Rows from block 4 of a small image classifier, named by matrix and row number. Rows with one number belong to one neuron. Each number is 500 + 40 x the weight over its row's rms, rounded and kept within 0 to 999. All counts start at 0. Numbers have three digits each.
Before each neuron's rows are labels from the 100 images, of 14848, where the neuron reaches its largest size: "place" is the part of the image that holds the peak. Only what is clearly more common there than usual is listed. The data: photos of plants, animals and fungi (iNaturalist).
# gate: MLP gate (model.blocks.4.mlp.gate.weight, 768x384), inputs 0-127
# fc1: MLP up (model.blocks.4.mlp.fc1.weight, 768x384), inputs 0-127
# fc2: MLP down (model.blocks.4.mlp.fc2.weight, 384x768, transposed), outputs 0-127

place: middle left
gate.556:449442482499469486500473476488461581438483509484513527541535515566452412500539444499470465492487557478479525490488538506496539462468492552477513481462569543547457439502471472477456508501502468412497481458428454520520532493551430606500543505623514501498500530450465497462480498541462472476548508419516577491459483480478469485476452549497504518501547537516563503446492526475531470543507
fc1.556:464496532518523597514417512523562485593529531550452515449527506471442529553499471523456541493560427471493492436477491497405516520491458536511512481541502483540516460516471479495544484526434518483483442568521552421592534476487500464577471529428498481474549530527499455614509467451571573547520494507426462538512540435514479538483554481457505547533548529464517466506495475486598449452483
fc2.556:487563496502435477459432511489547531493508510542455489465486457575532565512490499425482514479413563568530546464393525492466525495453490549550464490472459548574438484508496479543479512443464497500503402576466498494518515575460471625463502536439535569574524512457471521561489536476528472433492505522432533485545559511525526455522508469523510470484523523464485482502526536518418482495502

place: middle left
gate.699:495457522466468550448455557497500518427507592508528534477450525501428523513540507476537535467478467530407567476525569487551516482489563501425552507501544535578484535516525503610482437503482576477484476537495494535502524495491475510597503429485492476441490487511521523452546470463509543484442532473552523477588536430512479503515560601539436509495549442516501544534527455451551567451487
fc1.699:470510481525547451478470505547519514480489497474468498611446561496440520539454451516508461516482475435486489560503455595460592489485502551480517465479478442433496453524537526578470495496523495511540517440501494507497461503474521462522471572482531564482501520482465535530475503525483466490483478523506499513558498512435444554498428459513572523429544473397444563487512502484472547497579
fc2.699:467540574488487512439469519536414578517463477563506542497485502560486574525529535407490458565546538457450542466501476452507532515486452578532493468486445472422530488502496604481486504533423472528443555529522468456522454471519455516529518517472483495527521469481508569512516509489444433507550475472465530496511549484533475459368470559477544474478490466523504517511526497523479475540463

place: bottom centre
gate.434:509548438490525439489544590509510546521420546513531477554482518455434453559486505515514500478468486553442452431469524537479472460430464432426473444466495464381477495485504485497489486562540488491483511557498534526479598514535507512522548490500495445550532505520519488442504443480524497505502478506486521490540500433592518488436532519539501453535500480530476546413553540551537492515546
fc1.434:505517513548525463450539528534510474509502448526465436554496531474464538503519538456529538525444545480509496554459500503446471532509523442416542492526497421528520491483521480509498462534436495468476490467489629443461506558472563512579580533549596504488412465579486546470538515497483501510462450503437483526506549561455455440532511449504529481423519569518460539517530497433493525547493
fc2.434:465512525579524520524532495528464464477549437480491556497497512538429440562557496543512442533491494497484483499473497471563446524464451476549466525506473476421518502509493510472530524464531468501532474529450517521516492463476547521580503492503532435552485524494455508492387553504496516506535450477513492595479497590510466490520418509449480569535549481583536541467495511476521583489500

place: top centre
gate.390:474502475490442553448533495428532506459455499446474422504437521555466488483483509484561489504533481461500546588478579517419491441469448466595503500512507496528460511465434480474483503540460523469460494490466571472512537428527507509419594470563512535541594489535577531489519519495580477501507458493541483494489510476471513497450480499482505471525544472582569505495491488534586411473479
fc1.390:498489525445532524457503466489511454495476449498579440537464523474544507541501477454500492477526538507556519542521369483449526540542465569472602541516517449552528496563475526462533516531511522489485462505461502438461481567489544478545432541493489495477454548556488524510424481468485555533504587501519462506512467537492447480504560523474499461484520478496515501485513491513539551515485
fc2.390:515457507499496537434514487511497498432501470570552519523538487569522501499518487463522515536497516529499493461554522493457454527527461478452438499445523578499528522451579565516521443449480412563479435577558399552485514544482545520474441481538508447467511523469516539475545436475470546474454471568448499499453480466536509511479475488515441520475508433465554515495527514471493531432527

place: top left
gate.384:438489567459524449494482423478520505451466543447563536486548560484500499516538452507520562503483477582535517445535478478467503535457494530494508437490568582522520409501544517454483394498480518522502503473523551494467560527552496498538540460484492550559482536583498487525530540482504475466552534468506520448507469551520586482495459553533427449513444498535489531482476448507494500480501
fc1.384:399442485503494500452582528528507508495584526487544479496495536504524589512440499513550452475528485481452505490480492533534486483499461435522498431493512584474511468547484484504484446514446558521490518487549471522467504511534524527451530399534426509513502509534473533471456518505592423492528605476570528531457509514449529555465441522543421522525533548479439546503533459574501474521437
fc2.384:569473552452498519561488478511498532400488560451522508464488446454441468495538545485521451499485483487468546484528554506482410496472426455479472475453504475547524477449502427502511481504538566465502554510468508518516489505531469482459461471503495516485405564478514564495534482547492490438467415543591529419460452478525533497401507532497510501513517497540563450508538510471525492499558

place: top centre
gate.595:525550450484588469500576570491551554537500470514559490516538524466476497486439454510570483510584537515512479541490480575553540443531538507435552505514510426510473385514540422560563470524475539493550509481452477445464551500478525503449449448567520474444464539573401457474540519523565466559486528372530479496548490489540425544511535526450525456471479501519511542589478535482458379449513
fc1.595:467491452483456555454496535492476534476418528510504529499481508513466455533471507468443432570506464482444482476446556496520529493477477500517489534520473571436522508465463493523491483452524506446436514490518570490616519417513592533501490512524558498499525473450479507459521462545558540481483556618499467477512433466425594413533558450508570484509499500493504577435484468470557494476512
fc2.595:544453495538529543518500520519511487474506499499487487495495499544492582429526498497463452513517508459464498497526472506532526500454431478490483515422507474460498398489513531506485523552508481489384461557532482442484511431537522482545547434477476553550534545588522477505416531527486496541520494516508535498474580514477463544554412459495445538506532506556506607434550511500545494455487

place: top right
gate.255:423481498369550535495484550458476482575545436443593501476461513533504524549536510427531502479482540454600556556558541471521460511492442557537552506463467485531539474530526570552496454492503501582526504489492527456414498454503498489486408560502491508445515505515552498522498559491586508462517478440498447497489549526580564499419509582502555446456485495501512538506580544467547517471515
fc1.255:468434578568470505545441573541501492521600448541524442493465611487503570520475518457548500468437503508473496473579525486450504574365439487476435530502515495450519483573455455478469491497473485441495490554463526518433502528441559463481492536426517497523525467504486447448532514510502555584475478493504568546451467471484553462507561451421512504509504468546583530534515475490531540473509
fc2.255:501478446519465465486555489558441461516547487501543492473477470479514507526560505531528538471448537511484463535445481536482436421532504428547419506507497414526540518545473449537454498501523567516502520453518456563485501548586514509609460468457559608536482504429499497461584482484484501504454500490559508513491541474532505483442485437508464515579542478517432477538528527498454492470562

place: top left
gate.153:543524543494570471510512484490497448498493483566531507468505529508557499445454504527528517498570561550498557486462468505470433564513490465479506478518531498533447402483464560479518512497491463526468556570440478494531550458587470553456440490490476404544508531501534491538539497518570519587401528514506496465502488507466520557509477561487445453483488477497502508469533452505530562515554
fc1.153:495511462543520584409645424457557476458469423500461434509521448488484479511420504472473509500576561492446511515525499526488504484564481438491434482479479431531433535452512546493452612565430499486528505534526546445528490485505511431549468456515507585361525517476427508476533502483412517516465528550523480553488486495448544535470456463501471558470499519488432517489466495459521523492498
fc2.153:528466501594506528514503514461528423486452441444524497485477526394537459514502460509503468481545559455572509520518469464508573475532475455459478528485570503507462491527479481401453491487438463489584597556500501526578470524527437523510433470512553501543442492430466528535466493487557471537505508483524566519520574582456521552452493497540520456457526560497509472416506458542484508518521

place: top left
gate.13:482521589525479470477531493535465463468469530566523536508493537507459478550530584514567470460454503538384476446460455493553542452498508475539538567573505500468539509490490478491522498547496448513459446434494452514548441529521527541499490497564463517514522525494535537449483467570522454518458492429553605509502544413513464487443540558543572429471543421501512432486480505506475512441507
fc1.13:471551506516487564520561450502510572536504464472449561533593495464466607461536499556459490538476479490518526612463563480507490487511516428515393543451525466513426497548524518516533492484463455480404526463580521475538494484462471485474478461521544576505469487578467468460512535529484489411495527483561519487522565468488511549486374544510462473561499563526483482533489492526482489570540
fc2.13:439553549469463544453424567471450539556456505558458475475537446561500433478446497526598593516482492474466462473543526500482510475487449535436484534500440388467535473529522504436450465556463481551510574516481506497490521468515512534563509528463479508482566484535507484494494428516523515536524495526551505505463546490539498522526464456587492530535490446501411511533541494483424471515523

place: middle left
gate.263:471559552544485525569514589507525478517489483494502572548476393519521460560564538412561572474496507497561520503561486487504508558507435509428465524565515431485552417508516530422519524493550506600533498597536456544470513468442484532487568485519502499495502482438499569541402543488571532476570512522485463543511567521535521545458453489529491416502460496546519519556475505492537509546502
fc1.263:475430460500460539504474463562471533528585521483590487476576532492510494464497501489553491564481538469526484524529504495485572522501503530498468479474468491474569545477499473528535617500423450457488548471503513470472482448479468448501506520528515534451532498535514501494502489464458527433472469505497541541555473416486469483594403413404452501462493599507452498447539488464530452532476
fc2.263:532450446531473484506474486437576525479517522446572512493461474543517438400511527503524482506464510503561463542544544535459498416440521521503492469523542553447442528429523557521452504491530531571557489480407500496536512502514487502483542532520513559468505492516463485584486482564520471508560508499468497501617488542508481515442501517517415536491415515455484516434548514471478599491504

place: bottom centre
gate.474:474548501458516443497486530469465464499508508391482552548480413536442397489528570475474477488468467534439498456559542557498497501477493449454620499451488508499520490514509412499516429519532497503562508497455511503497503426422502449484531435467530508507512464539481428459513597475424509553546399490512490511533419517542439449461488518446569457533529525524483486578506487520491484504506
fc1.474:457488568522485523474495522488530536518499465488548544503507544484514499492469512460497565440461510509549508571462486438555482477556435561521571535558511489581466504468488527444562539518475473465480470504576493556543540495528462540482483559489570472516522447511466449565436508522497549456538491550537506472544481508499599418497505475461648460456494443494526462489472453473505540488444
fc2.474:462551413554535486492526514540543504489425441523483483465579506484507510566540500491558499462424410495434513512471522545465484504544496507488579511457476540540478428465544544464495524508465452525451499541540453539481447561464500473508475503501532466500410540526504496533534475532572501466526485482539471503462514512491428530547527532519566546447511476476546549472465434493577547503545

place: centre
gate.85:418543561490462573507399572463518515477495510450509522538508503540498517532486461481466527494542517518538522468479491487505439505443463447470452449456492542487561545567480448463407521422485567498462518613542554507486522437486519514502504412509423463495475483494477535467556547516511548475540477475562546526542448492521487466536472479489486442550582475514482510439534476481521480468477
fc1.85:460466480514484468520473545417534540474463487474499575535559491535486484481554438505463528463528398509516493536430478452521513401420524442463573556418525446510502601510452477554473442518594505544529482488544512487473526547500492463519477498485447505487547445545521516574522523518503533545545510452470470520441479564395504556534447540528511479485542517414472483422517480488500483610453
fc2.85:455479442482498490512460494493425538520507443532475540462582562512435423640524578473488491466523459497568480510511500463488520453476468453555480473520497457491484565500492518490508478511484472436441572494556465495548449489531467480540412546584483539462495538486435504472549487417513486470530496529525552506496491549526456528532472465520496446495454486499466420502500498483518523458474

place: top right
gate.45:526431500447521590443535504451426504460542476589493511522511523493490505564477494546495561539481534534506514484454436530487501492442514487507430583524483508517464464465424511503455454459519484551483525515433497484543464464546509505475505531512489525508530586446474529515462524499515471504511505549492519548525509544420515508451551448542516391509463562483546527520468521501496409450575
fc1.45:505513522439526522507527473490571500512526545507457548488532452458488464484529459575497534562512537489535510487545489533518455473499563490432483469458446433481529499497459489434520539454507483475549454498528544510507483546547496612492545433539504508477534593505520470521529541471527465467488572520453481514491411479554476578478555516530517478486518407507505514492390405441468509464482
fc2.45:501377509447506543519567491491492474513496502444471451486497486402559513510520495514512399521487550557573460458495532508419511512462521546443522483425568498513500558481512484477505481486523517496478426515498503446558529480480574484470486492492595522455487581495489508609431548484543476543452526456467470517502522610486495497539533578469531438439460486449513515515500540527446570498443

place: bottom left
gate.538:441557517429513512483505466483517534471517519484557512570468521463548505498469473537459464498472485505545482544476497505519581459410486549561493547486521571538492493513501499507468449452502570497528526514511501494506510563472474433458453559519580512449368455451462506522506512456499476528551477472526506474606537508533504507534539527444537492534456435489513482501506529477477553466557
fc1.538:509488495526442495507504500446528522501503470525529547506493523442540522513513497555480434535530512466493523492472427486517510485474440450543482492467427503564517593514558412551499571453494564499471493542511590538470568521344454449439491526461523521502463487529538471564549488488535452424539492476503499498516590587402518510494532542495448457486482510558536541487494513538561566430463
fc2.538:503505509469530513431519540511581470581524581514405523472431493531512550396534535473479458470453511549501560442474479513508533483530490449462487501467553499593503521512552506500529523521459499540545472536418533436455552594555424465476537386473488512503482450466519442567493494490533590550554500501466512545444496550527507468512524555479457526560488518480488482484438522533478494505552

place: bottom centre
gate.190:513496512497499476465400553494430480430508473480490519520448481480554470529515575504451477500433494507543452547464529524546505433467495540488433502502522485527455529503448499520511492534548487417517466626449520508582457483409505504494528476530595463495577493522506469508517509515507556546547519494544465466459488405485493507587498487406512500528547542376531444567500459464531545458521
fc1.190:537487482555485464509556511505518511451591512461474453566490519494518504498446488575470458510587456432576507489539489477478517500443534543447534488537500518514515571518536517451495546459473492460523539534467531475462549452461525494546506446492446474473469521483513502451449421471522495465505508429521486546554517560500433533408492584587438517544502510435507584405534513481510524481518
fc2.190:516509521397479447494534438508509593535506495446491446493424493492454490510501528522541418541484497524466430509487468478538469517546497567507510433515440516527399465539557537509479452497387518519511425444523505499450507404441492511482487518434526504481446526524531520483440546503420525469532561474530502504505545470570468547435491499511451490494428470568494438489551474583457529510511

place: top centre
gate.146:468531526485539522468522534527528555474477557462480504523504469578510461518509502523463475522444552554491488495500581496477519536423446544544457479486423421482460388521458507470565535498550524538512507473456539493545560448480470471487510534527597507538464520483489521476585587545470450512447449437460575528498551511518454527483487462485534426474523508555535493549506435499490553509512
fc1.146:479488531495422479527494555509435514487583427403506505570502490499475449559472499494504397485481466485532495497492498473467460485537511500489533483536457498533509546468482527612495483488461503431435453447464467448515512413454586575442436507501514550396517508496512517527531435557517505457525509507521547498500525528467508537529474457491540518541523496548535574552548531464575500508504
fc2.146:513512488498432456501430477422456502519514442508519505563514521550505516477495515520520455512529378486531463521520558471483445488510487462514502469433474492436504545518492513504535435464422487530509552489590452471470478476508505466509538526517489526571531509465515488475490476481495535529519447551426558590531446414495445531470464513424522494434463467509571500464491473465443475484549

place: top right; top left
gate.118:534484455480486483520476469469510505516469467533484458415503469490511473477421528499455482555507467558477531522537521545532499544490453522474472542537493500490458496496513484485432443491401471523586477520465544537447523478516475488448502493488462520518522581491546496471546545459494450495486519520559484512525455514503480526506453488488497496522483520574492494466477513522496487476524
fc1.118:519491456522475476441574502498515519490522469525499492532561476580536546476568531592506527584484499514491476400470438465485483444525503523505504440509508502423586493508478511469533489510518510521564432470563493540477514504459563495512563440478450447480457537471505545503540566508577435496497542463434487545465433549480464520423548488529506550533517485534478460524495489442489437513448
fc2.118:455480542547554521586611456515524494519483440489538515586478495449525521406501491500480496496511524556510424565476512476488532534430508534522511480526484461483501518476564530513532482438517530522602402500539504527501529457536437501446445523541586494550521497518426515471491487538469520504511461517471542570476452561455611507447504520488472451497467558507525502466472475511531505504470

place: top left
gate.43:475466546549516456519480498490426481414487502468516534475502533584414531490485508465468493506535441504479542465524513487449514477492499510524441486436518534556590484440515484558466531471461472522550419553406509521537542495495468469544492587490518565467483575456568450522556477517516489460550451460507513437430491497549497572475524525479506455557498537466558466542492598495474458443502
fc1.43:514472487453508499494491472534533461512422501426499536495446530451494506559511378510459532448501482448417586462515537470465536476450620441521471583436521491498504514514492500582515415508497496474483470556510531540494563429505566518542460531467524518473517522543538557572499547466444640529547523503500452487466446532497456461505474465513552547495459477497519480456479476478478461487484
fc2.43:544516509460461478511447528505509562561507532495467460516462468493582546466506491533567512408487511493460476483501506500509434519456459465469445543537481493497525499533493435493491513443451476500532437497516432375459524437489543490514556479498547566512530491502529507523541522442484489531488469478491464431513487468537560510525497476456527475487433470465483482484531561482519422584494

place: top right
gate.545:539508617457496543479412527450533581432492503466498534463568498511473492508449559526463505551476499509506503443496488480496431437492459499522563472529484548443438476525422532497511497442531551481536503554505543485519468486488519453469466545536429476466528508566486464455526532470561512450466481527456516495504423503469463432511543486449505516597524540504510490523522563524542424506513
fc1.545:557522503481500484425495565527526549522446539411475537477557470533504544440498564512539514495493493501491558521503528473435514428506499469494533517437454495474466475505452565548548510499505511514532417453504483487617526468468432530486493489525534415480413539494554474571539516486481523513470482521458488520517541465484525408504518547539523559538494493590486505444512432445478473477485
fc2.545:510463534512439547468467509572529464472522423478438572539511447448549586478520541444501467454519493492496455496564504453426493546470501532432581451482513494459523503497426494521486510504482493566523473458576496498435462525398526481487530525534520604480525427483424528485531458508557463535431553454502451470594513537476468469534528537462444546477469536483449453493527519510458484545474

place: top centre; centre
gate.448:495540512497457506538542448479518484553459551490450447495567489510501542494464498532509449566601486519502529492476500514442507491453464470474467502415479508537500522523465501470486462591452475493482529450537504467477534460503509545459441544499537516567491512537453502531494555505527456460422522465506486513455472479450504381494431571460495450484546497604530542500423468446559509560520
fc1.448:532476506469516511539463494493546441484476470469471444488554507450517467467459481477511524467555528509584435489546554484516513551492497514533485546486476493466559477523491460468464486489495532493534519570542437559346575575483497518423547495481496510472553457510513476560454436466520510435515536490505415491477377506542452545487429437450508449474545535492488511516535503434555604424500
fc2.448:429563479450489535474502564469473475456461553596462572551546496504503470512496429496563525468445433512466487496600422517522470459497524449527465491551462579524417485476571558421494490423437508518488454426613497498565493464527543497532510561484412466506488446506541482480553452550542494552521441421446439476533497490455486543427475460452509514614526512527493490496479506534500488419571

place: middle left
gate.744:443483458495454495511555482410542568441486576535435508517510484474502473477487396518526453559525598514494463545458500506518500448505526511510505564500430497501447548504510516431462526534497522530557480516464534516461500534558646558444545547512512481432611538482508478512475502568487427531501537448505511496510459489510518500505496478469437514476506529503504517444474482484474480409471
fc1.744:544424546405516573521519569515588524425422492406540500548539495487524534534459469564527474532495497467512441447462491359492504555455506566484479534528558493519567504556480479421505528472468585451530457498535485547542521495525512519458517461542525502413493510542502513437513495546533426536446544480489473536497514497483551559511507490434505367579477491501563498518582487474513455495487
fc2.744:595540518505474461492522477495523518448547496496520525492534471508480499509443537476536522510522455515573518502484536493517472499514490542518516531430523531474470505486464566575463528491583491547446410519514528511471525551548477474559429537506502466497501504483525546518497484535522491543474483508510489476375518536462485477500467495587562462481580475380526470563459509499497439448482

place: top left
gate.269:540425534508458522517534536489494490432500450451506487529495595506520460485458553509487505490553449552543506502440477540457472502505458511429530549505422435492495496499533525534425532513532440513528530557472535500507441538475456561515530517485491518493570552530509546478482490543463510449550458480593514494489465493455487477522476483388525506502486439512555475487523502443530470460561
fc1.269:495460443497605477503544488454549497537550486555435465498489505513432481444489431489432559479543487497532501453469449506494540485547553482525489461503487581463518470514528443557489553510453476515493489502531395546482521478469472562526471458529525410493519521534537541530485517462585495442475493483484428513539569487414534576472477558524512520516533454539513528511471456505619486451525
fc2.269:511461531517523467453598514447479488532576533535502517499433501446531430481546585476504472471465515539573479446504542480478481586461477524534433462457492452529563458415511535489508416522547524521480453516538574493426543499478457540491566474480541468483570484515481467444484490487501532393528522541429539520510498524460488515548517507489514509514508509522502553485503462532494516578514

place: top right
gate.400:552505559469487495546515531550572513534442472487517487451482515565448456540510475516540506468473492517488475494489547580462551496435525451529558535459606493449504589467493492527513505476479546446485458466494518515501460518607489496480453499442504494517560503547520496505487436491422537502481570468556527486434446472594509564540466459495519482484473491489533550521496509485431553506467
fc1.400:485487518518519511512442464537579567529486430488532505484570541449513454535401492529489505531489468472523474512518447445552457527437529505485502511513500510511431570498531520541466480464478480523504470436518556479477424519553471516482547486514461472582528456529509556454398462427424469514512547512515454480460393478543522508564469495454483512529505492492510506483505522461450472528511
fc2.400:536494530527518461428403528523449495507449472424513480440509530486441446545530472560501444483497508417523458526546463462461435530486496591508548518538518431455526501575405512533529512503505407481563558475526491566548450511530543494498427466458495565444439482430500445488471420469429502518526570518517448551441515501490515425415501520454528509544506473504496528465510479465582507511467

place: middle left
gate.544:528552519468545541497547386525512475502466473448496496634532538464498514530506551446527480435529519487476514484417550470436526453487542490505491496461504468496538525553469531538497479563509550560487428522485466530589473454448500530440569493525483527446541455575534508564556517469473491477504510501483482514500420522449409492541524526523491464529505575470556522538552525559540512563505
fc1.544:489398483453496487409519549428467461556458526520510515557407469508463546527556436548488573550495493515584467506494450430511496514547489539496522456448462562539521552553481485499489510539496511440470443489501494516451533408463521563508503517578512541466534446484575463502526520476505481537482441523489442498452455616458515467499507408457503565446513516509498522475501487518495485492595
fc2.544:501550512455505482444498524485501487510521568470470591467469550527485450477571581515508457492461413490521534518578521487465508522430504452534444542531468452500514534494490479497485457497545589498448511506463507469502435582509482525433510470551472546551508511498452590467510524519460508490573519570448583530478472578446503499492421441483421543492586514436485506500504480472532532450533

place: top left
gate.766:532492461539460474479524545480573496481476538530492508537496486465488463448438491540455525540502526563438552513538473489499513446508520527541402512511469553431493479498576564461446479545563519491555515534538496477493503596470596483543467466468436523486535518450519522480560509504508439543522619452400501496498531417475481471408508544472455453533502479547478499510456415581475576489521
fc1.766:467523525537502479551558495491436522421561534513509573466568512422446522516545503436406529523506496576565551472545553542494500526513553478512486543534573553511534448458514447449523526442493479502561496547475490581515495529492429519526511488519442509476500553526481485514501558553608429519532456458522482472517563585528403562528506432514558486474471463515462512501553430503490551453505
fc2.766:541485517515496453483505452482574498487503546459523463413421497541544468521554522516507504461429554520441538502509441575456527514482440506467521551479485535496510487495522470474441491445468507470511579535471505530505503509464453527476457544509498476524455474477477527419441486478457556496514518461433508442443441374494504566514454524483470437413547524497501511516536499474545523541491

place: bottom left
gate.141:434630488417517474461477465551448534467434524476496435515456416526458474511402469514527522492451595600475533605428523490445480510497522555515529471517457492503519475472523527500485464570446480539584505548469488574534540442479555512538457580439561541519457524570561495566497561506425544482535394427548515561528525499521501469479483496519492539511419494498467450533507533479573525500503
fc1.141:482475514450442507568528406513470528496541515496449503489534481519438485572398447567441491493457509526508528433464508486472442483430466468503518491499477477440499451532531422497459503440501594517509525566493459477538543544489571523467449504512519549473504544574526559526512557494528554431507490466468533515433476522532490498528452519529409530532496487548549575440524515472572455483545
fc2.141:496548515498479393492505528456443591527416496515452510514501512520465479473489545449508496449545427571431472517487436463440552534484449426469549515480510463507430559470457546485464479476455534513528458476533511538468504489502509445431583509444487525491516501422472473470475462510500517535508530425481501571449534448522508532535534463478468465511509566516495513513570525488483547532532

place: bottom centre
gate.412:526533478506492464493492562494521518472519488428484525506516440494439448455457459510527514544524517491459471654513585464483407498535493500439496522500443575529442470457562526535492471473468539502489457543512527546475469539517502483429537531451491542506540469484553527447521459517457562527493501488602433496458450487521501530466450506499492524497499592526465578525483500461479512499502
fc1.412:518445497505606540534475485498515560505504499508536469395505532515463511517537481519512529541529506451509484530497444530475473487571529540499526525487466506524477480521528458512536499502477525491466511461451541513488545521460522528412477495448450529487492515457550495536490491485465465559539535499549450414511517499511483562501562532444466455497416582549540545484471485450513462518487
fc2.412:538468519533450509507484591514498513459536479590480501481486496529415520475490448525496577525537468475493554492491566476583482514503511562485499481464524496533477491556505540540508541487514449486524470487553456504439495468549523518465508495471527481518515481486548487533489466518548447453475502543472554490492486474464500493509595492507557557479551553559543534500491483560552497436522

place: top centre
gate.188:480536466449534535442454554464531457424456525497546569487426563435476495467468444471521527511447528507496421578464489521422471510548502475482532511512461464544525473483546471497458474514456485565542507547498537508549547569460412529528437529518475532476527502476512566574533472499553488556555455465498448513526495440501421482554480473530485455515480564458493500518393509525520549485527
fc1.188:484409450483563581479520525469539507481476499486541494462512446560508456460488525516456463546516565550464489518471530507503489507515490468446476466551510503444444470479475517481492480518526513513518465506460541526545481474571489498423492536518524441604477477522474572496498521466565427490541512538495545513461501512508580434481546481465540476512505497496523525441557503506434449466518
fc2.188:499508573536525560538489486533456398513504481476490473512493559418420446552495504497506514499547460519458481538519480458493413616552549486459516460515487457563542508444529496506483439529496432501433500575468549545469459508542538511554526452523539469515538428389574508492442458497567478528531510498485479494480474378438464486487496516528520513421525542486419509466485495449559465481490

place: top left
gate.658:420563523558469487552422478548537520421486556495496579520506571472510565552480495431550493499567461520423505402484537587507506527469539440492501538531479494496510535522541462448467482554543588527483476520403551500498502506482581470560466519538547484469531546471580536514602453521480576568521521516500482511509513506465468475469491431446490485469503483466493446483495538561538480449516
fc1.658:447438537513480554487583520465456537469542495455479535428517438491598406516446590542523479572486481557509528548500491487530505454464485446423422534545465475503472468463439494515520499562520569531558470458487460543531565476507511514501563481534540540492510411527426529513485542548447496542430564530454548508452512528455526494462524500440590436490537531560538477468486509511515560598568
fc2.658:548579474534478532587499512504502481419453495531536483538542552525510446517506502536529563489547458512518524493553497513529482492523462509530550470469461526471520573500522505552470542508453500540484494488475500587487513514488569543465449461611589553501465441470526462435551489542512588405466479530561521510509470496402560486545525513522522522508557529531456482491448520531545517411560

place: centre
gate.73:481475493499467554538517483474499444472539549460440532496521457473506492517489413564419603526523481491477557546477531474505521532525490481490519483548528534419532490487556526530452432448501504563427506484508585473489603477516514409452557490451499445570550535555528552402524485487495537490470533522560554506509525512488477559594493415528475458555475526575531516510475479501537502440499
fc1.73:489438517547504483551554510472439571444587484606498570464512560504563407474545500478498454515426458523553474490545510469521477526471478473491521538582510465509518429441525547470557519526512521484505472459455556465478494491380429494510539488527511562488490510566525540471487533581469521444526510467530456463499484504537451515443542442454496511517535529519442498469547563514429493527503
fc2.73:558505509504460453548496561413545500465488457490485504456524476487514471496517526438528465480465505467538470497497503476523458593472495509541444480482494431491500506449479506473493493532472522477490474478436568489481462518518465455450565487463529508515427491469457522439479470519542502467495554566499515509468583503512413476514521471457511485479486588480493550521571501537452536420469

place: top right
gate.683:477506558496494497492514489458493534452484416469527500505544577471466470599520528497451544461516513526458482457524596467479533519473458530539430468440537500584503534534513566491503499480546482519464561490487424460523612507486449580564539468518491464544491472502511497448451483470521519462519528508524491507494527507560468538530408549537571488556489521471499519487532551446476513528513
fc1.683:531454520482414496527457465526438504523524525427429512551516415631532493482517488474500482460445490492477450533465507472485396525528476487491561524492496518520525446502546458552433520459546444417469536436466508506438514458480502479551540464489471544549588440480559487485536527447492454564423449529560514562492469543517493443449477528530473501473502485496519510491483429443505559501510
fc2.683:440559616531549496489553530503537505496531513500528458551506463507534416572518518565466463479492478454504453455457450484475523464585477484447470549506485530439582478564506428531486498492506504561513482519510535478500522468584528502554439528538564484482453499539480534485440552568519532592533469500556521566510466510439489577493522583541455475550534519460549539454445431511526528484488

place: bottom centre
gate.669:500510520616562442479549529474515580482576497419488487505493482480480478464520494485478456538466552464531438476494472529412492521455473503486516459465578554463571523530531522354503444544524482479503515505516554525441469507458485479478512533456495528519524528496470460487451445525551492540481499460482528443526474521439504533491495537523532490507531499525441532555520548521442496471473
fc1.669:509449521455493579507470519551555471512466482569515503516510448558548435499511495500492568499492462490564533485457501508498502517497512438475463503490476426521465510433491461463430481536479556534494456531521487537567502524477522470522486584490437560472580429517496471566465501565462477464485498570417564553411506402519509438507467477531437507488447488457515513478495507525535468501464
fc2.669:600528511478490469520526479451484512496450510531527489481551493472518446530465435442455560456520497538501474503505496535548532448518580467441508473504515491434536462429552499554451474478518500492442480474495500485505488498396522498537492479493500513489516524483447518434431495470468471443535549455507506457492492517543550534484417549470541578543488476464544518466514569575558490500541